Rows from block 5 of a small image classifier, named by matrix and row number. Rows with one number belong to one neuron. Each number is 500 + 50 x the weight over its row's rms, rounded and kept within 0 to 999. All counts start at 0. Numbers have three digits each. After the name is the row's rms in percent of the matrix's.
Before each neuron's rows are labels from the 100 images, of 14848, where the neuron reaches its largest size: "patch colour" is the nearest of a few named colours to the mean colour under the peak. Only what is clearly more common there than usual is listed. The data: telescope images of galaxies (Galaxy Zoo DECaLS). In brackets: how many of the 100, against the usual share in percent.
# gate: MLP gate (model.blocks.5.mlp.gate.weight, 960x320), inputs 214-319
# fc1: MLP up (model.blocks.5.mlp.fc1.weight, 960x320), inputs 214-319
# fc2: MLP down (model.blocks.5.mlp.fc2.weight, 320x960, transposed), outputs 214-319

patch colour: brown (37 vs 12.4)
gate.639 101:488500513597529500500606463500534581500471500508500453373448388485467473500487562541531521500500500469579532483526500500598415546500500500500624518500509452429421551482501497500514500523500524348475470604517500532462500500572395474500452500528500565469553606572500587548500500421389469508500500576500456482549544463550
fc1.639 093:382500423500454597503517576589500500477500500500500475500445500426447557439500500550408500573495486500500605550500500500354600500500500535500500500500598500500500407500624452419500493587432500407500430517500500513500500500541466500546556502416449500435496397563517422663523500500595500448518511500500500500500543500576
fc2.639 098:500520592544523486500500475500500397450500533434402605539541453500484421595500500566456523413511550570565483421500540474593500500479462500590500500392473487500442526500383408500447487500432520500641500435541578500405452579566464571589443380560500500488470514547500528482527500565484504500490490511539549500553468633500

patch colour: brown (30 vs 12.4)
gate.318 093:539578489505507461604490456500375550500498517430536500401514500447427500500544393481433500501572550500500500439545504500587549551500500500458524557476500593500601487459500500524598568507551500500500500442500379500506436462435531500500490511454500464547500546482585445430487498458500598490563500427601541500454500593559
fc1.318 093:528555500500500442554477500500473495441459601519533551488505541500500462500500500500531468410458500466538444518500500544485500452500488500500535501506500403516500544495441508500575500500500622500531537414579541544396393556500507530598500490546604494657406391575567500549460500500493500490513504429569495493558500514456
fc2.318 082:447500430454544553488500500520475605539444500500491546464557464478500502610536466423384462569500494397500522534500543427577478605500532515517416446440489500530532455510500475525500548377500481524474500447500508631500500463500532489500444615418556500444522573438500587500488421500600450435536491500508500453553415500438

patch colour: brown (30 vs 12.4)
gate.26 099:461500468442500500520500500553525500513571428500453548486432498530533500566454531574542534500500404466560471482570440545562393542500500497554525482487464500486500347500429530483566538500494500428435484580640500500478500477500545551570442500452536550410497599433528528532601517500667575534438609500459500550474612500419
fc1.26 100:539559451566541500553453519500500431500500500513500393564548448500540555533430565524500453513500435534479521500500446541602387565500428500500564465500469500453446527500500500573574500546433500488422482535411403450460605517500566500500500417500500500537427551526438477500500548500498500470500500447500500500494553500500
fc2.26 107:448500500509572480567500454433467579531577456500570500500411524466566500500500429500528509398422551616464444385435387467466489442423500554520487500489464560500500459540500483574487502478446491435491504477562467548510604538500497566549500518405500548462418459479530500422546437500491571500526396425434407500590586500539

patch colour: brown (40 vs 12.4)
gate.79 107:500531509500521519500535425462500462500500536422457592482500546428500650562563515518498471500535500500610522530534539424428503500500553590471415546500524427563440500500500466406580480500572591510464481500512532500619500500500464580500500524500492501559449511500476486500469460431493461500478327500555520481500526432357
fc1.79 105:536484484500465492500529577574500574500614500577519508553500500498414447500379432612500504555414504500449532395445476595500445426465490500612446453463529620500500367500581500500387505480500484576531500529613500526508500524442510515493528468506471427477611438500554500500500524543571455496500646450444494504521557500500
fc2.79 070:500467500541500500567500529500539500464434524532500551500500429506442500472500558500500500543500467500543515496590500403422563518506428500570500500567605500485500465500627500500500445527453556500498581500564581427494500424552573505500430610500506359500500418500500430578515538563500525535477480551577500500522486500484

patch colour: grey (48 vs 5.6)
gate.549 103:500585500500412500597517538500544538500595500454427513497536411522546546500418511533500505549500469460550370477547544503481473470502500527454594523500500544500609415432438500500500489500503369500500515500395500500500555397558550505605514500495451500634568500420477550398534533500500500537541584594508500500558481496566
fc1.549 096:518527494500540538500447500499500500534471530500500500595501377500513500500500500526500507491402476500505550458573542510500596500486546543491500464456500500500501343406446547537558508500575404500570500566475551500571500500461604439549429500510500488545571388495512420415500537432525434546515408545433540537486439500500
fc2.549 091:501559578436563500500500409500500453500535500446500500432600500500467511407449584467464555500489554525500405512376614512530471405500481500455500500500440549417500447535526621500500492467500500476474500500500539508581500497500500507585453546500534542632450409440565511550607500518442534532507556500381450577500579548473

patch colour: grey (51 vs 5.6)
gate.431 103:591451611451392523428474509500554556432542500546500486516465442623482587500578500537500366556497500540550568454505500500500500443500501500509456528479500500400538470557500500557414454573500584408400408444475537398419500500512487553551465500535500436434481515528500360437497561467500440567500473530500427515496500500500
fc1.431 099:565594500500500468500411413399500413459493522419500384500544462456500541499533434576429492500537551473525558550433500490500557500440500390500572500470500404598492560442424530549500429496617447504416458575500500540416442443500471475500480561520483467500495500500500500556564435537417467476491380431604505500500500500611
fc2.431 102:500454500489479484491538513448500561529522523457447532500578500382513500500500570453500392384478500500442485467500548406425474598500500437508420459423600500500478500450500524510515523506502500500529500483471396438483555482409581500500500500574586500500500500529500444429425500500550500454466500500521500405541596588441

patch colour: brown (36 vs 12.4)
gate.204 100:500500528500586500493473537444500500500588471500550510500571500457558500432571500500439472439462500500567414435478500434454628500500538448485500586500500472500492453553497500422560426439537546447525412484584500500575500455530500500463467500516500546576405580415488588623535502638500387488500500500500500421500572457456
fc1.204 093:457516567500485519468421500500560541500569586506469535405537466500635500533500478511500500443490592500500459500628500474564483531500528442500546435398500500543569454500500500477500416500534500518498464473473481500500520500460500400520557500437498413598475500474446415421500524493492535453474415585498500500500500500490
fc2.204 110:571500513500500430520500486550500522549500495500573469500500500537399485465500500422482500513509422580511500500500513422394434500428636439555551581504566439584547463500453461500500482427500479504490482500432546500500500495545449500366500479549664443500552500500500533582555500500469418485500500559500478584541500500500

patch colour: grey (30 vs 5.6)
gate.651 098:500499408500500577458577516451500421543500481549500541500488446500500500500409520485457449500557384500494518524471474455562464484500416500555558418430419565468440541456541451521500500500420500606500592566500500424540464508447482596500540465434586513500500488574515506500500513478424530643500500626561432514500547500475
fc1.651 105:501562619500569496559500442500463500500424500405500500500500421500554426486469487476529578435500609500561532472468500560415520625500575531500469573500592452572519435517454500424500494454589500468410500494502500583460505442500500500443457520605508500501577500510549526501414518510635448500525500500540617420443494613430
fc2.651 113:504500478500500421474498591500470504429484506429500500527500543444500500609500500509500477536335500485422404500561500500544396407516488514500485462556560459538500511446535574470545485490454454530500510500485442500500500518463418404510457582511440495500530466402500505502538545544500547470474552500500542527500542500554