Weights of a small image classifier: batches of 256, 92.2 epochs.
Rows from block 5 of a small image classifier, named by matrix and row number. Rows with one number belong to one neuron. Each number is 500 + 25 x the weight over its row's rms, rounded and kept within 0 to 999. All counts start at 0. Numbers have three digits each.
After each neuron's rows are labels from the 100 images, of 14848, where the neuron reaches its largest size: "responds to" is what is common among them; "colour at peak" is the nearest of a few named colours to the mean colour under the peak. Only what is clearly more common there than usual is listed. The data: telescope images of galaxies (Galaxy Zoo DECaLS). In brackets: how many of the 100.
# gate: MLP gate (model.blocks.5.mlp.gate.weight, 960x320), inputs 0-106
# fc1: MLP up (model.blocks.5.mlp.fc1.weight, 960x320), inputs 0-106
# fc2: MLP down (model.blocks.5.mlp.fc2.weight, 320x960, transposed), outputs 0-106

gate.129:500534500483495500529473500546500515500473484451500499478500497500500500474525520494559494499505482508479482492525459464472532459500500527486523557524506498500504509553463513488526546466500500500530500529500500500471475526461495534492500500500504500476451519496445531500500488525502509452500482493500480510493467463547498
fc1.129:527500507500500534500462500463497500534474443500528540470500524527452500440522500500501500495514500500500518436486477476444510516499451463500495500500521493523510476457496550530473538500480500451508475466508536444515500500475534478508513500526475506500500485505469465486473483520474500500475500471500500524500489499472573
fc2.129:472500500500504425495494518500434480506546500500547481559481500500510489521482522522541455485500490515500553534500469529524500500549512498495537543500500454501500500504434467464475487523512500500500500462518472463500458519500458541487502500530528500484503523529520478500500481500493500487500509478531500515516527500589499
responds to: shape: featured or disk (73); edge-on disk: no (70); spiral arms: yes (62)
colour at peak: brown (30); grey (29)

gate.353:500537491500500500532517500500500500500458516500485500500500491538500486527486494530484515500494500526500461484531479500546512500543524500498531500495500492510500539498479538500500500530502500487500455512455486462457529545491500474477500472500471468485500500526500511510488500500500507523480463453500470500451561496487519
fc1.353:500512504500481517500521488550542468534493463559500500522506500500508500500500510500454500473512487500522518484500526500500500530460477472454500537533500529503519490500489480500457482545500541493488524523529500472556511474500475500548500541481515563500498491461500475487549500469500479487474503472500500500568500473514500
fc2.353:500532522483500500517500533500500484539501480500500520500470487462499503500474513486531463494500553470494479500522500542500487498521485500519516500462478463490526526500535500514533500500500514517500520472453502476447482480513466528500466430536509500480500511500449507539474565472476500500500467444500500519471493500472537
responds to: shape: featured or disk (63); edge-on disk: no (60); spiral arms: yes (53)
colour at peak: brown (45)

gate.152:506515530500500541476524500500500554497465500512515465465517500510454536500555550528550479500438500500477519475456477531521535463512500500500471486500500485512517528500532545477499499474525528455526500500502509411500475543513500500434500500465500480497506469483499500434447538540500575468446477500515500492500498502530513
fc1.152:511491461478530476517504488452500446513453500490484489533509500559485504523482466503547500510554502500500533500546510520487479470468529500534479493488457536500474500513500500508504481465475500511500536500500516520498509497519500476500534487500500515468460518459479511470551493484500446500516500466500475517434542488533517
fc2.152:500521496546509511461473531547476554532500499500547500477522500500457500507542500500471490500482525528528511507531512570500525532557480552516540500474551500497498533510462490494492512500500473478500468469459500500510474500500534521509478500438528500525504486526478489439500496513500467512500494500500506512548479543450500
responds to: spiral arms: yes (40)
colour at peak: brown (33)

gate.693:491553500505500510555490500522474500500497444500500534513496427500500449498487500500510495457494502473500500548500461560523522470500509540502575500465476518507526500516500470534500503500528555492528555500543504516500500482500500472500428500547500522531500470470455547486500500518496466510475477508494493500500441520475514
fc1.693:500500505537466455467478477476500500515478480488500500524531471540500530500500500523506500500500500450538467517519495500500500465456500464507486500500500500462521508500513481500457522479475531488535508533537508500534500509472514500462497500489541509478488500489451480500472469528493480572541500500500524489504495517546500
fc2.693:478539493511529500538471462500468492517465500539500465557477500497500519502494561439500535500500501500500511498500490500489500504532500536528465536545500484513521536500478470498461458450517468491550500506519505474489500459512476500500541455511500522500522500446503530533500500550516552500500489525523523497520499500500541
responds to: spiral arms: yes (40)
colour at peak: grey (25)

gate.565:500479508492479508467517531500494500515437477462500500479446545500521500450485500500500478463488500492532505471509462524491526484503500500527500488500500528486486432460504510552500488508569492436500500500526500523504500481485528500500491530523500515489500499563500536508495461500483484534481500488479538519483461500489505
fc1.565:534466500512490500529500500500485472500522564528521500500508501500500500503535592500516470483541506480500470464500515499467500444469532454520478489464500585500481486527515500500568500500444500500500478482480475500486526486462452500477500500500513516528500511453473488461505453500500491528500500500525423500508465500492537
fc2.565:533500500493492500500500522500488497471486549515518454534443475498482489500490436519489545526519500525520498500506485456500432483502500536493500531468494537518500500500500524500522500487471500468591530500552523472504471504517489503492511471470467500584500519535486507489489528500529462500491500500501475500486500527500521
responds to: spiral arms: yes (44)
colour at peak: brown (36)

gate.80:500468525500500482520500479500500512519533470497438516500500500500500502531500500486500446479458512514540491477483509460500500500542528500512514472488502481507500473503480536476456467578522524461500509526486490512506457548500526508492484548511473500500479466553500512464500535495470470467476507495504493459500476500444507
fc1.80:500478500488604500498500500531500458488537439553500535430523483510500543500488487449504528500474494491509507500522556483500502455455541506537463500528452500500506437500450500500477494543480534500500500523506474500500489509500500490475532500536503500511500516500500522500500500490500509500540500500500545523531500521493479
fc2.80:556500500493436519512500500530484481500460459500500442500477522511500500460503465465500500513534500491468500500526469500500500500493465500500505500504523526500500552500479572500447554441526450500500488500500527517513502500505500500500516522478453470556563500500495470455518533500483500468473473493469460500528462505513567
responds to: roundness: round (51)
colour at peak: brown (31)

gate.550:500500524485500552471542513505553512520525450498454500507520500488508477506500500490468502500526474487500500548532501498554500477551518500539563500440500500538522504491523507501505510471522497500537457500530500501535514536534490526450500480500500537539445491495459500475500481493529472485500479519516500525486444526500526
fc1.550:526484545505481482465500500556500500500439500601497500507487492471466500528500525500544547470501478455505536481500465500544517493457514500500523500447500479461525500522464515466479500524500500482479492500500500493526539500530500531500500457533509515500494512476500500499488460453504500512500523488500523500471500510497495
fc2.550:479500500430541549503438529466529465500500494435477500500500500483500454513480500500505489500500515489496502435500563449498500511474486500500530500526467522425500528517566500500500515496525500500500500539500500523474511546514507500514525500500496500515477500530487520517500486473500465487466477499492524503500500518503500
responds to: roundness: cigar-shaped (32)
colour at peak: brown (49)

gate.687:515500500480526457533520461500500540535540562528500493500500501500500500500532500462483508500456560518500518486464491500523500500500500494540500504471500500502500519500500459458517498500555500500484496497500500519440521541459476500500500500500479474500500486507541500500474500474527527442500500446552500509567460501509482
fc1.687:491519500515500500500500500473500522550545480529523489529500525487478500454476500504500489561485500500528500485498500441459472523522493500489505543500496504477452477493522460465518485495508500447500477498552500516445507500526473500500500500500437497468500484526444500514438469493500500523516556500479514492505500500536514
fc2.687:512480486510500508500547516477533500500500523552533509533500488495444482572500500500453537517529494490538447512522485500500500491466500474475550526492460500500468455540525482464445514500504515518449500523462526498500511533477520449500500529500493519516492484485508531500500529470494448537475489500500525494507483488485500
responds to: roundness: cigar-shaped (31)
colour at peak: brown (34)

gate.735:495476494543513481500500486486512513535475466537468475461533500500470479485502532497511500500500455500513500489542501500500500467531475500500459500494468500500500500469495483500556443500500441500500518500529456557522479503511522535468552500510500521500442500537500511500500524500472472500470523500500500485500500500500517
fc1.735:500500507455501511499451518514483516460500476500541467500515522500455558502518500500500500522504488500500521500562497519492522482465500528500464500500538500467514539469500494437526500500482429506456525465500460553482500455510500524499500500493500500500564527500500500533476500503500500512500500489500500495451476500501533
fc2.735:508495500543514538500464500500520463493500534478500500500443448489477470500500500571500500529478522528479500525535500450508487500539500500490551500517475500500444501500444459500521546535500537500500461536502481527534456529478500454490512500500538523500500490574500463500500507535547462537467482489500470472529493488500475
responds to: spiral arms: yes (40)
colour at peak: brown (31)

gate.383:491500534513498500500515470500529500500535552513500460512446474530488452495500521522500500527500533480500500500480484488459535527500500500551500528489500441464497504530525421486429535495500545516486500500512480529454505515500484506505499516571500500528500500495501500525500500531522488524464469461500500500500421500499543
fc1.383:500511489477517489486454522466460500500478500485500518493494500468500500455495505500528478478514500495493521466559515535500500500536541500500512527536486541500500484515478489537500500479506480488530476478500471476493515500477516480534505500483486479500503506482518512486527500466470500459500500509547500470518523436500500
fc2.383:526482492500503500537457500471518504493495527505504507495500500543527483515531543538500526461513500512500476461500504423462481484539500524527494486514500431534535523478543467521500514500497481518500500535488442500500485506445454500471519510519500500479473500502500502538451500433499500521500514517466474502468529500507500
responds to: edge-on disk: no (54); spiral arms: yes (49)
colour at peak: brown (63)

gate.114:500500500519482500447500523550468474537425500509484473520500460500500491548500478500500498470500476458559459500486500463442497500537483470514500513500534500533505507517467523500524500500530507519516552536541500516462457472430497459500509508500500454470461500569462485465538518530495500527502514500503484500539493506544524
fc1.114:460500500523464544471466518522486524500500500474500543502481484444468448500496500471507498480448500549509460478502529465531500500494487525468500500559500500500500500511519483480499457534518474510469488497500500547500500485452449510522495500491500551444500515503495500500490547500500515475573500500496516500477500473500523
fc2.114:494497462500458516541450527500510500486500500501527485524461519520521507500500500500491500498500476505500500486521519521515466462499500490518500500497481504480457470463549500499500500517464500515500500518482472528521500551500481500500476473548507500489500464500497452484479525523524500528500500503502574523437449490493500
responds to: roundness: cigar-shaped (27)
colour at peak: brown (30)

gate.745:480493519500469512500529528470459550500477482496527508500554472478503531462454537515478527500500531475500532530500500469441531518488554437500472494500468500500459507509524526500498465456500500500547500533485500500480478516500478528500482479515518506500500500486500528500536500539515500433493513498448477481483499500481523
fc1.745:539508478500500527518500546500469540473449495516476544532508476500500500460500500502498500500479488470478500500480520500495516500492533500518500500496433527527484509500539522500500506481492495456497500518466485519517483482500491500480500446482549518470520499500500552500547447541475500432491484544454519479480500534522500
fc2.745:455477519484474472514521534500500500493466538396500529527500518500517523529491555482543480500476429477537488491538471490500500476433531500451500500543500537500485507494439454508545508539500522522509462500500491485506506462434511521500473520500479493544500509468526489500529500522469458531500500500500512480513515472504473
responds to: edge-on disk: no (50); spiral arms: yes (41)
colour at peak: brown (30)

gate.64:499473449488456475500477555509468486563516500478531500478500500493503563488500500539517500500478560464557511504478475520500493500500471531500500500465500485500500548484564549469531500477532486535531500523488502435511519517500510500479496500481480500500500500516563536500498472477542469500500513500516516470491483500500500
fc1.64:528513498529508500500557496477516494500486500579502500469500521500500544497530471527539473503470492500545554500500492538478479500538500528500500500500479494494500496518495486532474542500535510484500482486500462546534500532445500525500513441500500503488481484500538491528500515500457472538516473519498527500483483521494470
fc2.64:490453500530476509506500507526500500550500477464562506517500500500500515500521540500476500472515500500486486500524500468500484541500548476500545500545526500473455500500500535470482491500500508468550503523497500473500500483551500500472500487500520480500516528500541500509527459537500500500500488545500500500447552476479485
responds to: roundness: round (41)
colour at peak: brown (32)

gate.517:515518533546528558516573526497456500500517500524443500487500500531500567500569502500468499539468500516500500557536457518500500492508500503523527488464519505517496461563518484498474501495500494483499522500513530474445496511506500525501527500500509500527522486480500480500492491506467547447476500454470508483500479500500476
fc1.517:503533536467457500502415474513483503500506529500486515527476474469495499500516480513486506519500516509500462501467500500552468519525469487500500500524500457500443505494500475460518545538475487500519523474500500519500501500508486517533525474542512500502453511520509515500479500500466506500534507474460522480500482541500581
fc2.517:479487500534528500500500472471500500500552474539451506532459500500541500462500480500550500483500529525461500500501500500480501500500500536483500551461543473500500529445541500500532500536500498460465486511500482500559467514484559467456479500480476540475525500529500500479500464459500500468510521512500494558500471432559500
responds to: edge-on disk: no (50); spiral arms: yes (44); bulge size: small (26)
colour at peak: brown (70)